Rows from expert 0 of block 3 of the audio encoder, named by matrix and row number. Rows with one number belong to one neuron. Each number is 500 + 40 x the weight over the matrix's rms, rounded and kept within 0 to 999. All counts start at 0. Numbers have three digits each.
# up: expert up (encoder.blocks.3.mlp.up, 8x128x256), inputs 208-255
# down: expert down (encoder.blocks.3.mlp.down, 8x256x128, transposed), outputs 208-255
up.2:487531483493554482501553534420473460513465491506541482580481512457436492526535455539507486448486487505506530561485534430477487508522522476481535
up.3:519541500521455513510503474476546460441486500481480535523470511476530516453556471489487560464493484538502460493520481439561524492519479466525506
up.4:510519584490547521471469548537492430524452519476467480539494532508578554452520495481507472466531433581425519498485528465507553527490463539552489
up.5:508475560546518522472499510496553520511518421518497429569450521500500509471554475480556523501508514538464455528517551481462530476512480482493557
up.6:510525471453529513525480539528474504480508528501510495600584474530470513529573507535438542396540463460471433507554441509504432467521456473485536
up.7:483525508510516528497438530480458501454462526582499547487487437522494521441544525516502504451524562414552523493610458487526496587489468465495488
up.8:491468475519511547542412523507427446522485445489543497477514405468481519524473506454458465489531471576540483528534516485478469572467604488452491
up.9:474478461490529507544517504484485504551487461555485538564462503487455519522570481539497513503487545592522523443496558426561514522477510434509476
up.10:473444435452525473444550563520598465439506476471499494478606513463499507489555469547469436487530440503460448547507443479489433475464481484461442
up.11:525432475472518481450462464516560504480477446464459522524513482495523501510470442451431504463562496429522464487461485526479508456533451496520459
up.12:583460446396512545504437505548517509472528515552547441510515515526479501562499490559566550491456503398511548453505511540485512498542594481524491
up.13:466528433497510427465482453536503523384567476544525491543507511529436522538512543447465500493517511428526452502555500494458530456531436510487424
up.14:487557529477566462490512543492507539449498492479486540516509501526538556509476508458541526473526508477477473526553484547444498486462469508526538
up.15:472501437534608486516457539472465439530428457526515502504461514461450507500477483461440450581497535596393438524466498461563504585460484448406473
up.16:523523526555520491380494520548405511543527543467449542509528416539457524464517494484523489542504542511481560474542523545556462516546390468502463
up.17:544483534483500485517548517505642471515475544491571498531459493506525469505567523466451408466502484518459523536522481471442471529489482473537483
up.18:538484472486530556479477482476514427480433510520485502538543476554501524497516507536493463463457466476584412483454494465484533434555446428480494
up.19:516480468467485453477463437474407481465544474456489532511475531545561492495434565512489540450482495497462472443508388545463435466559539478503449
up.20:575553550511450524546428470479527442499495446562524536508480505473555438496478494537498489503454532460488542517492397424507464498431516474492525
up.21:530518493500465412485482502522524526475466479448594479532509625480493525549399396457437557508508393552506482613556479519515563491433495544423539
up.22:453498549511519533516466486537437523546478507552451517435468492481511553414536533432455514390565508469555479458537507500577482522506554578519472
up.23:541567554455522530452484542477546511518484490518442565490428460582502502447488562491457381550486450473393603537478436458474458540471527462514520
up.24:451501501478462541443505513501537432633529516563555583500495514521526531458531464544481511566512561469512377434510478496435555502430508501412552
up.25:497470394441532477575618572538567560384538540503565462538498497476484469464455447462580528511571478562619537478442462416521506471476460600425603
up.26:518496560475473535457533497530441469506474432472520537496498557563503524526539489464544550499488515379467510521606551437557529553523501489483531
up.27:476449504573480432510479505469539449477412379474411530475530522483501471543522474552489560479472471499443504430504480417523504491572504488468516
up.28:525515575467505527436459529530465451436521525513452538475482499383555437419453541467435462476461465496493542405434556491455513491536514560547415
up.29:450474529494523454476457454493457499487550509569477489497525511491405528487412572508450458465448520404560504492552485455555518479438500513501478
up.30:524480406561519462490483482509483546487551482501500570497502513495441521549476450462504590507558496518474486459520498475550485504467438477506502
up.31:443602558453539504511528517515480512529518534478470474483530512412476505453481541522550507434486509471538547458582473510445480526513630577450494
up.32:465509496546540531470482511515500479425452485488563567388423491452506455490500458484405431527520419596437510392497519521496388552456592544515531
up.33:432527422427439467510532477447460476522509478499478414523408503562549471537576480580496503552545433486462508467482546513489526541438505470538528
up.34:488497550460464456476472457524534462528544462494502478543486526502539496490513572536518410469443525526493533492475494430494561486581547493368481
up.35:415544559514464455510495446493428462584498382436500512467490472523434557544445437500497489578549417440467492559556414478512579494513523522457513
up.36:527470560564424384561581498588539513450529449571489505604505525478525456533521535463385481520517468458512532509455501489538526468551513431402546
up.37:574490498509451546418543521501506477490477478497505476535537596505491490517504449471489416497508534407473491576545527552549568476427523502533535
up.38:540475425590544542530476555467580501564448510507499450509560528441597440490519506576481428495486517538458540487468522579506553485527578538513550
up.39:478522380562517428583538500533460489502460508487475475462504494495521491514473501511570571485476491524535527498541496473557588534500533517500464
up.40:564493539552554540475477522512481492498549512513500476499512497547554441406517467466502519450573454454462505421511505552505463547425538502541525
up.41:509522516444495497517413550553501454639504498520516452559451493470451515493499538489563547460470508469429467512524455457508501543483509479483572
up.42:536462508503533513512473535517419514578468535500461565460508499467454477482477452499511503482518457474484448571515465538518515480515455472488456
up.43:456452530469492509487497536493443585538456427510501469519509478502522500460460510480468512544492492467524441553459567472526516475449495466528506
up.44:456416438594524545547574484536492494558538519525539491507495443531460431518491513515504456452509497537514451499572525411475517528500585530507512
up.45:532503430486478545483469462481501516481525495408496464522485464468462484470445571526437472521533523545434514452446499536499509528455462482487550
up.46:467462525496557486484535505528457550558477502548488453553449499467504496535527446494450536504509519422526498468536535564505492489500458523476566
up.47:522471466472533484499523515527589454507526489487530469529538521492530504458479523477473503558489546444570435478481490540485539530489477538441516
up.48:473512505508581530456550515539501481551556562506429587517518514557513482443451552593529476431487550506514459496454499472502537529457548508485527
up.49:454469521562565445485494521506440535507472467466512477485451517540502512481493477565512491492522489500435378548432552490480464491495499524478497
up.50:468551504504459493528408524466468538458437562479452542521497475494507450489422507544471458534509520538400480566478475450465408477455602488448558
up.51:542564541539518544515495527556547473476491448519544508487507548519528470540446580509496568476482452479522456506420525514454541495472439480562504
up.52:558439494502535538530463531429526526467494476526486484543524485503526419531542527497494529531484479488459543496477507545482445518472391471469530
up.53:482504493537532495508511480461539480485460560526566494506537494509483465450463442528471512544508476486470556576555506478445511504545524447488465
up.54:434447489536524534427442418567521485503515483460491529533527470463500511427513461563513493464452554512461502507534563461529478564472523494472466
up.55:501495445466487506511500498519485448468449497509481481519523518494502506456524418469547560438500504467482534479543490529522472512478516529479507
up.56:503443506550518473490532496484498472498568548545476496432499507547473527469560548409510518502429496504511523500465444520557465454472470432563469
up.57:450510457501544478453493546501505458556491589445418516527449464502429448479488488474409466449484546501524491425500426440541481499483525491494507
up.58:442480451454422472456506564444486504474466498471455469489520421489473473479498458458551460446493493492519506494471515501533421503548503479479424
up.59:485499530486497498446422496473466528457537514488510436481534471442484523512553485477534479473519493472524482519468498519457478441508495501491532
up.60:507462503482454464484433405523520563513408573533596507491507529521561528587555499511587392551468498475526471514559564481519516527457513513521457
up.61:504491470513498532496513548508420476443527479472535535490508549491546517478444510428452493497418447463549491493417496495509488463527455517519469
up.62:521457541503530589489512526617479493474455505509517483547405543530480495476535463428556533536473508454458486501491588552462442525538431516442528
up.63:484437506514526500474413570534526430498573495549468429523488490466516494531469546497560605492502487544531520473522443563485480476520467456516429
up.64:509420519490515427416481490559494462559548489523539462468516491491449511462456488552492526527553464475435490511565519473499530466530503467491435
up.65:519473519504543534472520550517595522495522447515500463473474506520540491492542479456513568501562473486521440448493552423442542565602528493487473
up.66:461503448454480493475507463522455509436498521476545523511540486550516502511527518527503412525566475481532505531528521497483499504507498488488495
up.67:494555483504508534532508470541496508436490497525508441483528529479506486449497453465495528501502492483545519475503572504503527478454517519514483
up.68:522502519514488559469512467536458507538481509495573520483491494510514546491514487554534496475476477496498484526501504534461511477501529460438515
up.69:534537500475429450486473480513503519499464463496543505498508524484501532519448477554475501506446540503464493537559490520529497580484498448508535
up.70:420550475485506503492421558490520466532451522516548471554528492448515542462447472489548479481474534551533513519490442433482503572484497582540500
up.71:486513444519493545484517453463522536419503419524537447478493486419587547525561508518557514506521475517504463517443501533519497504412505531513499
up.72:478514478516481498428501493520547458460514443450555547532522500470505501502553468426487558536507486554500498489547480376487456563516488530529519
up.73:544484448487420518499472551463466498512483486511423558537442432541448462524474548485471474477427546561471458501552468466450484510529451424457422
up.74:548476493537517466461567481484523500483484483484498535500479536565525451521515491478499505505508479496514520476493501547473486496476467532488551
up.75:551505452511554502412517547511529567457501508461507541543509560536541483483535455467511497537490526439538454517482475506439497476593488503498546
up.76:459490508469501469512475480483478497560472521491496509534508504512533487465493534554524518475476480502507449536537474522455536494470486528516437
up.77:513482473498560490484515497520502548559542524439460556529517409494501559519450460535467482509530496442439481438511444495452476467587592547408544
up.78:524497420552508484496427503519568495547515506503503545506465478488495544482401487497506511569547477475456456529488535437462547495579416564433500
up.79:460558466431513536517499531468463494476491488399502503460452509483541538450502547514475508563424437474477532473442497479518536438508574460488489
up.80:560501486499512466489456521514502477493446520414531501524493504471517464520484474498497479500400462493434457525514443508386508465523531501409549
up.81:422523518462464509498491431455429501497553465472516486475525489464465534554499462567382491518480501462532534509501430627514397452519615525499598
up.82:526421452506528492453511424518468481513566528503520538562497526482447494490496514461512390529363534424553527449506401495479516493548539454446464
up.83:513504485537511493465615495491457500461490518455496509574498451461461495461425503605526480492520532466499514512497456447413468409522572483500508
up.84:601481468442427485481516505527558495490560496468478569591481516534527493490460517494408447540487495444455537442568546572576500498560447442421413
up.85:517453546550507515389518560500575521473514468524484392504505463491503502495473543481506497504481538538475512557478458444521500486477477452514451
up.86:513459519475518537427460564548483486458520497403494523467493551478526481532534506495548563475519488487483418531496512520485550472469494573486499
up.87:455499400545513441477521469583591471504528474467493534444423470466489543503575462479599469508553450475444422564480518500477510444581420494452560
up.88:547477501481489530499500517459493508479519557485520418517497466481514474505483525488531526536539456447520525539472518529501549542540497547526456
up.89:526513493537429533481494485438490566483593536453536488491503490616522515466500502504467545427468444478477564477513463435505517514434459454456488
up.90:484531501517564502542508481512505504472457475484524471475478466472495527487465465527501446469461484448478464453527490521532505537497486489474494
up.91:515456542537467479447499447528383496479585449477524567556491509451516454485481514495544486449539513410441463471439577356534403572538572498491529
up.92:532445448513505508483480547448500546521478535461567483487422443486476418528512526545504538492498479520454516523548509556498417453546429463498500
up.93:534539559435449475497419490503558504517463528482425483462531431546487543533490495477443467458598489540417517518487476494512464466545456472443499
up.94:524489480446458529515563504522531503536466435455536490462477499556544472496483527562555509459513512514559460510457482525425522488484490541486551
up.95:447522577496475502556501476543566502594557554447548491535465502407464500462423526449467476515508541472504539461517551510425432490482568486402580
up.96:492492467485435504484506475538504482529581464569475571421501523477552532432555548486426494486542525440407527480408386558469562436453528495490533
up.97:539442484536497478460503482612461493482427517438546523500490514526566547431484556481495533496508455455384450426490483591480559466462558514496471
up.98:474487491529493494390504495412490468511481467452514515540495549484544462457436462524467518503477539474462445516536550453471538516480502422445520
up.99:438443495491530520440566520515538537530446526461509489495480494512481456438508477491545494476506452434492469521460546525532448475489501448568492
up.100:515451544443487483497521492521513543490486460464479489478538510490519511480544479476525536455496535508503541462483479508515520511476472518535510
up.101:514484477524475430456510526512494439514500493525464531516438412508488480433514488514521467476474542533473446527560451526516530455528427497586424
up.102:492585506427533483412522468541502547538501479511460551588545498476578532418493462596522531560466441482583462476486498560434486462457505463488520
up.103:561449472463517504505580557530564509496537512513528480488481599532509446504461513587586445548495506545502411420465550473522532466470584482539532
up.104:458474517502582457520521529592498529502474531502528525468426530545494575568513530422452521502556411489436532471407487547527484461496487513368585
up.105:509487525521524495496517537504491490493421454523518460555490534485478527516539433475555475497495561500516461463481535394487519487443463477575468
up.106:494519498542510558452487436565488525527547561472460537470434503502454524462528473494507481466497486544462536476520477564501552479540524513488503
up.107:516504470544542519452522548496430472427463479551512489525519480486471506482514489520467492525517419500539477524486541606486494473556542553449512
up.108:481436565466509532527461435495472477490606455504516522486506545539486527458524494494467418490482522519510507565520467475520536509515468551570516
up.109:528501485548437463518401507506515474488511446539436553487526486491445508467500451474481497481552564525477523569477504520495525523469508486450507
up.110:529490587553450495485425563502501444548537524441499491566513453451526499462515506439435566482535540504483465463491492545526524519499463576516463
up.111:436534540445477507428453522510486496476479473498574565543533462394446495443540465510416511467482523512539482554512482530494564532511535487512544
up.112:485472541472510538467562501555430547422529474443534497549492536526426490494514484527519527565507438532519533545467503511405526557469514481451533
up.113:581450485526504494511467489553529504396469441586497480479463469489503523493562512497492518489440531480524542526572445606528540567462531429516462
up.114:503454523507503517417488455419434554502532455492582520550467630534498581507624484507479532488465553475590504447518475533568437474460441530583453
up.115:562480527534505618476528498521447503507459462494478484458488539471557447493438428546513499490425494446511480522486579455431475515517538487521522
up.116:566491479593498529512531508444480472497566536501527607480473556491494600554487543524456532538545544533472494546546534514474485569501402522534453
up.117:511505537551519516528529474503528444532490557537525458500548470498538501496557492490541563475517472481492451470480482466457447520495524486524454
up.118:525506478466455486537480497508494477503575485538513457518456476524529505475452510521530547501502474487530547552490477509453537487485486523527527
up.119:448472528498521553536569533522479449495507451489470488544546458508505405436571500573507489474505479509537504485472553469512436518542474463545561
up.120:462442474487499488479545500476508496509524481521546515500471453523496492451471552509537501494480426430492576544513514529491441542466433487479481
up.121:507516535563405459475466602491520473551463483470471501491468477550483448441487463596458548428530535516460469514520459479520459549506554447501468
up.122:507466532503526517435535525451448517491486508525497458527470427461417446478477421480463465512519520513453486519504559485489467502527437504437545
up.123:567485410549465499413538498537536449433475531578477467497464510502480450472492430529511499481483472539541529565475499476476544508479414526467458
up.124:453539508457501493462437528473439448488485513432463482500506533472504503512452437460429558506513436456524503474499454452543487469446463452471513
up.125:465539527411460498511441445497488491482517495456503523526518511446483564555531540436469468497530499489444547488540533499522511553572533514486507
up.126:539535499496480501511519528544539529484496457471479457494582499494488476482489447535506517487533474539528519451500493487460476549453558499524505
down.2:588441548493513510523501519588537511554525524457468557476505558535496494552497458500471509523565447543520501483511478559492552495521475552527411
down.3:511512470531483532557518524517552549493557565550501444525522500558498466440497562524480509553537486522567523567574496519489460503496491462504574
down.4:452493426552476495549522474493443464488515539545474487571481549519473542458479488439504485448491557548507536456486539494468516484472527484421465
down.5:475508501491502458456453478548443436547472487534558505524453543488488448493551487515532518557600481470501509534470518463440595481443520443529470
down.6:484444525544535473468548445466513523520507495476513584447436546477470479570500462388411456474433533489467504465458505483435605507494407529577441
down.7:549538459485506461482451547536592440484436375469552508564488567573555476479495581502517475453494468487457559407468516466507518555482466446477494
down.8:466617584513487492494491530485458470489557516485397558492493568523475475530566517549475495484502550515479588496493565512532583549504547535535487
down.9:480507525530461461493436410475547604489469466475431466435463537453521517502463491458471495410543492531426549463501492596473519568520505532503512
down.10:418389511511524522512500527521459512595527517486551553476489536607578577421424518502507487517539460479512422587487503474554541437530507460456502
down.11:514498487444556481472488529503465453504480578504516487495523488456426476483464455518514517494542470441487487484423511503509494491480445506448515
down.12:447535501570511551451474528481472527474440483484443508461466507495545495484543494496509481448480443502553495543487487558460503512484469545497541
down.13:548531540445550491596542511496476506504465492492513488491539455499523524477452443529423582548503434490463492476554508599469449536505450463535593
down.14:530518584498524543512537503513514499480460488495519416529533532500488466559477495430497440482525510492527495452485475439583498411535500507465461
down.15:494457495581437521493534494472497532465594613553480516474509463508527431426502526518523463512524523529474514544530539451479441512544505534478495
down.16:450536497491495496553470485457458489484458417496515468502496517502514489537438491509574539505492471594417540479573464459480504543515543519470446
down.17:514461553502479499547491554503444568512494431481479584519525471538493439467437528527481497551555468490460471495549471528549492517460474485515525
down.18:534445548500519583528570457486484491582505525460529559536481511527520461554465446478532474526464442483511452526542536429401497494459449513503532
down.19:559541602493471506565495475502556507513461514488508495492539493490495525518569585494494522454541548513508553501493459504473523487478532510447478
down.20:508492458460441495526524546545466558480439535496545532461443436455515518528467482522479552452466488533435463512463574457521515510579536455504553
down.21:460495498564449538448465512520468520503474532459519455432532517497504482473518510470446506531473502485555532454531535563452485484525599483504535
down.22:526489382492535467471512558483480484537452516512487540569507487497441458493467519519498513439432448512519550558517530579484532495474543478578495
down.23:469494514509486448487412546489502559376451486520484506511371531486488487410562531485537524441482537498498627577485461542588521507520560451546511
down.24:470510468463498480526507452524521506527542519553494639544457513555519486562501460548492491506496507491528451509496535479534518525469427509555459
down.25:483452521527595480555524577470496501516583501500435433450514428528442502488531527527425462572467468518428477446538450531490519487510532503511533
down.26:461546465473504513494520569550568487576591495452563479464499547501491487518514494526510523457543529476512511466491474574461510449460492511561483
down.27:449554498489546514492444396485541517588493552557467476527505523494463472517533506608572553519499536580557438470453506507447471530549525528509438
down.28:497496431473535508530520476491462489583496506493504497552516532491502551487425503472568470545515499496498428559562443510515501484489452472504507
down.29:461548571500438513474569477492529501466463527547482460482515454518554576508518538475456500473486520480556480498528476540496421512490523531516504
down.30:458451477458538487528480498393516502469407481505481536499491459480521516436454451488499519505486454508496460456523443475498474578471553550570433
down.31:493502525542474497555479533505500487484521519511486483494478461511510463552491573461421464464519500461509523507478523527473510481467580517514476
down.32:399443475504439441408469483482515525495501550621433473560513491418423405494538400413489575536462480575477489520483526549606512482550518500578585
down.33:440500514506520498431475482511494528456532460537502435524476524493484552472408474436504593543510476546456523438507418530513504575511539508527406
down.34:553507565573494481530455495529490467520523503458492529516463525495528437468543515489560488496531520488509469469415521458513460421517459568434467
down.35:578462473536545532535468539575499470532551542517492464544542536448399456464515561528445469451453453531480450476459509494514453477542501568515455
down.36:528517373450549488427575468480487502527467519420468416523541476506470540501520504578479502542498603487501557477545486494522486562477435542498466
down.37:461488456531526512502511553492479508502551446465476513560446488505486516514527547546515489463444531403537445451541433549496459443471587534493555
down.38:439461527416446504429565451423574466497520425503501540419530418463539444494498544541470538520515529504495581514441452500521520527428564531478556
down.39:500518523488503505474464464440517528552511427475516516518461493538502487521509468510526531523461522482478376513486495467508505481489509408521532
down.40:464547475450472537654536456548510512453538456482540546550467458524498516498522539531485421528413497466427519516416490530541451439555555603566517
down.41:437502497580488508496486498513428501464500496513553482410553536553439452493512505498477464474470486538508452519544505536502512487528532584514426
down.42:516567570524518534474518537509486475536507550486471457534451444493415547471510481469476516496502534573456531464517448487493499458506520530507495
down.43:497552531495512495465525506489462546485489512486512504469489494514506538490485514506500473462453478544496467546445489468468545466511494464425474
down.44:585518547505540453481547526445553544520502569500476470479492485457470491472499513540440558538503496478572467454483473564535475529519524522560529
down.45:501522472550482535476530510524479436543437505437501547476617477421514514477462476570536450507484545498477511551501498442493585541499542487491494
down.46:581529525468448490497481490508471498496520465440552517512512550464511512513430413435464465480518462487511513516524441472457501544501490493449479
down.47:461570451490460447507525470455508529544498587462456568431502488528571513504452542456509484478511548492460473531529513503505469496485449456530528
down.48:526526466481564578503496527495486507425579514496487514540449482524481540506571505537517482549517457525490454548461487496434431464512502466467515
down.49:513584582501469469539428532461427452542465484590425529542497502471532526494409553515522508451506524513565527463517476536557527487552524451459480
down.50:470509390527499439558514537469479540525501559539455560504443450516510472526489525515474486468494536508506565519476536503561454561526521528523530
down.51:474534497482538486492481514531510503539474494546445489518515507476457521511568432494479411467528466463524560491507523478526494524474482469453476
down.52:471467523493476467540478502470536382562527483545557552512496525520582476485420493463500471507500553436456486507484510443487595491476524462418569
down.53:466484549541518579516492511545580451463495536506508548518435550588495505503528505456541481530540533569394501490504525514482512517498474444518564
down.54:492553496500496488557510523460541425517518522515516564477505556521449523507516525456462582503530529480594467489573543567580457518502506509512581
down.55:469523431506506494478457561620513500499427556487479505523490436503428470472562541479485459454595549586484520488556534547549453496501485494506504
down.56:599458511386470480493501514501531451523531510532498511605520539508446512514574502465501512477477526477455497526519559488498520514466479472464534
down.57:510487492571492533451539526472449534459507427484497510550501545493535554451455428492521501494409518506429500503396473507549548515558466523460475
down.58:408529460524507522543490464487454499525462486497432462477505485487514526469543524521517532523528597488458502486484510461440485502526463520573517
down.59:578503515496458471489543466485567525513512542514518468483493575480459485534502407457460563527492486564476474515519475501463557569523464493464527
down.60:496508514522425468407533480463546493459518505500470493583577528491433410522476512482510537458525527509459502470410524503450494446494493504531461
down.61:520496524446573491485502504482488467505554572502445474483452491469474541462525500466492493465544503485449493517491539499465439470464493423521478
down.62:571471559520513450508494535522495496556447471510536464523526493535514528459567480523580487522560492516576491485437485472552524498473491519412470
down.63:508455500502519480559524477485482570564522428490410479454528470569517447449522485428418428453489537515490481462522571453513536527470481531406513
down.64:464507506508486515568524512516515478458468445513508452533510477487533585466458495426554457441501507506579463429520453441537542550549534534490459
down.65:566518467502533544465479533545442463502518491476575419475468504477496492568470467522485468462447431485462513487501475488450595489552527532498522
down.66:519497457429547456470501471498485550446533521494519472470504513497524479569436528519450556539546431503499561445537505515522512506497457465465487
down.67:469462512543453503515479506502471479472493560545461466512509522558498590494525555523520473567449540516531438465556529548516536419526521491491535
down.68:434459377524520511464494504485508444513542517485469494473478508541492487492438454476511472534453521509596455521489458472466499502519498513516503
down.69:504471536499496478494496482532510535475444446473479505442467491611515540501462544499494485462530488517530485464450519489482555526510466483513486
down.70:466433463567467541507501507512456555522501489498439489582430486523496467484543527456515538546498524493489484451448476511609496508505518440492475
down.71:483479437505497505518577515425485515473491516422535470485471470495508538457542487502510496480407429508523475484485480426499471521502506501518491
down.72:539449491406525495503540505546476544512581494521529483494561465502469536511424547523472426490493443480494543471558555565509536551478475505530489
down.73:510571537524505533439476494483532447521454531551477480532561498444514496470505461513502541496495544576481547470485538457565520482471448453502498
down.74:506440555476457458455434545521502541555489521524483550489502518433590604530474519495465474517435536439499537557553469529497536501490484508501514
down.75:579528490480566499534503506546438477458461440485518494481532546409460490416494532467530512483507494499520497553535489531505527530499467523519543
down.76:507504438526518521460497463494514474453496505490501501501573527465503545532468505449481504544535445509539519496500446458520518515464518453465578
down.77:523556525472547523587510504520500554402425464522558532528436563539465467506505437508506557464477501529463544566547517469561545561637479479456580
down.78:443513511509538556444469498511469501458483529518419540571482520454461473455479538522491549461458523462577480477499516510580503518500516502449501
down.79:445506508503518517584504474512556480505493555535526564477471507505457471537539546502524505490504491587557461487444485499533492461526473508507482
down.80:526496529590539520557543554490566449458516516487505544441493483515565443499472515487485537430555540535494553516466517463550432564472507470400531
down.81:510490462547517486555442471465484463505411484513483483461484499506495531475578428489595488500467490453477530495421558560496534487441579588493497
down.82:561495536530442469573498461513482434586512588478508510490566544557485599469549502580509442455437489500457480473539537530427547483514487485515541
down.83:546464596516489499490442506562484494488549492535523506489479498471563507483574480491507569507449519530512482523487492475487511495508450534519480
down.84:484539569568443472511526453509516478535461466494603495477472473512544494475468544468573513428516499446519471555562498481389518418456475514535443
down.85:535478470543539495487507421481451459531520487558547475530486537445484431524540421449472475478556549510492490502535482514493546490524542553398555
down.86:473514550518520466466464492524447487496438447511505486481478555512513521534439489546513560510510510528592553569460496435473509486519546523535549
down.87:483493582477509572476521502499470468495535487543528453462522507499477459474480558477440462560508512549526460482519549427507568488458489457523553
down.88:474490465560574441489515490515489536560502514476542509529487511437529499515483505510497441465480600466496426478520525495484492440565554453560494
down.89:520444510513566528576461550507472442524426534499439464515495476530525525481482477459513490501493568523506460579503507507535458510517511468459542
down.90:470446494507482540540567498503510481518478502502479457494516455537494542500522534494434482497496471489535519518523520462499472523529474480448486
down.91:494562516540506533451518501600489516436424468485535482426588436502437569491466514472448462515487460421552472553430463554461544550485472536499440
down.92:506494559465531534521511478512487454474536557487573524517495484462500557449411446488529579541554452535461548530505448477547482461513509479543532
down.93:412543425547449485532534472519505532503413427510514473471461501541483434471534509488538473539492573509504531507531483520472542487534547545562485
down.94:520468510535599440501456516478539455494502454483524505491455509508511549475513523455512428528473556502536483439463475470549544562480498453395476
down.95:525538403510507499464569458506478453464480609469477563458554511433507471569455525460505480459539509487535536439487528474487590517575482473461508
down.96:578480549538515459499527486550513525547426504500444488467482507489392466526465499526568472465499548466467501466494511505479501450500451558524507
down.97:459460459486483530484548565473497424504534466459488587474558482440494527432534502628550547443544425526484479436464543475564596562472475455568476
down.98:485559433505512497545565500549507548528552526523446515519539523480473525579468446525493470508520535509557544523467514519476554534452462552510476
down.99:448496539538570541526518534449480495506529564526517545457491487541501482487496508472499504486438546496471499552544501397507501497475529506489483
down.100:582496592524482456478529516501531462520450479475470475467521469449519507539527503491535487494498483474506510496547455474480526426442468471530538
down.101:499497551451521575493554469502533486572488566499480470504537465581498513612421477560492506446562465492526524446587457491535438485441533455520543
down.102:461495503527534530514552532467523490573475445484402487439459504470439472497508435471472532445533464516397408473517507490497445563469483456526404
down.103:492494540548505582490516554464415495549491416561511569515466475412530575417470567525561511517372453442479450511532523486510549551470578555545409
down.104:491492537511456421490541485470559542542490503441548481536469421495426483533488492589504525468531454526487621479530438519580537502503514526495496
down.105:486486527472523512476496474552516571395499536478570494521559577459442491487476462527499469502514513489557473506494478565478502492482488525499504
down.106:462421504440436433531473523575493430534494510485487456498497487459401452467464495564538431517494466508499544554509506477515476473502443519538473
down.107:456461520460557479482449485521537455461465520535476513512489459449493480471529536491586575524479524486531557630489467463448502484459432507537500
down.108:496522443445452386410558530508477526488519510491553444471493472493485461486516583571484553516526497478524559459411508528537477466472528481505495
down.109:473543551450493493500461524456492538534466513518501514471484463526513416498519523554487532480483555511465530522472471561489542509483448531470489
down.110:608502459483515441457505479542494526528453446487487492547497434568469484514451601525533456502492472498508536465492488492552469453461472516513577
down.111:477525462522504537492479395460471484503481437558439469479465500549489414524581539443551541508562446498443455476495567387459508467494475535516462
down.112:543503518523472517478434472514482438496487414493462477490499519444440470522536467456515533491558495524517531493568460471507486533509582485504556
down.113:481482534471502469368551518522465449555467524509427550513524520554437465529493464524485430465528586577431500409503465483531482474509493569465455
down.114:467532500522507478465514464530441494452491624524487490469549539367406539500444493452499496494483457524400431438518524502448430503453551438511465
down.115:424467447549491462465547511488462488506496546514487539496473484479443484505477467459533464588445505511538497522483472481455516369511464531544428
down.116:434516559446570544500535388453526569439548541443610455555517535467499463492467481575520560504472433513485521521426482573524494475523515401560540
down.117:463483490496471479436498501526516463481543479495476541516465453524520526489492528471464433571464473500473495535511496480437510477498495598453557
down.118:529460586486528462507537490441525494503458498557449535418531487430447542479508528484452466463518466490518502506468567515561484502490484510545448
down.119:494486413472495485414475528515446514505571538469543537487482499490444594611482549472531517475434473508476581502465490466490526538432428491514471
down.120:557479533450506484514519542457416490469505480525484534487472481542456505471518433485510578505491504488462507514491481527498563493517502453458487
down.121:417568479478517428632457467420460521490441515533507527457488562634541487556498496483547563500476540456510503497477544535532500549535413524501492
down.122:483538487580466482435459514472444507542512463461515480441550529509583473493521503516566487475586531510513468563502486513467486574568514505531487
down.123:506474517529536512555445521488505491549518488550493534481464481491541444506506549516476509530504485492467517525481480442424493499475512408493520
down.124:498477539496528393529577533556498447531589487543564513465523527467414539507458496513492470540452460533480527489546533487456487434573477519580488
down.125:533545508548505485528503524507478557531458468493504471530548553549462397464464478545535585519452592474509416530518492466496552585507522582490547
down.126:515495465473470577443494490499504449446484451544433491533479523524519511518470449382472458532486512512501467545518471517493561413520462515440446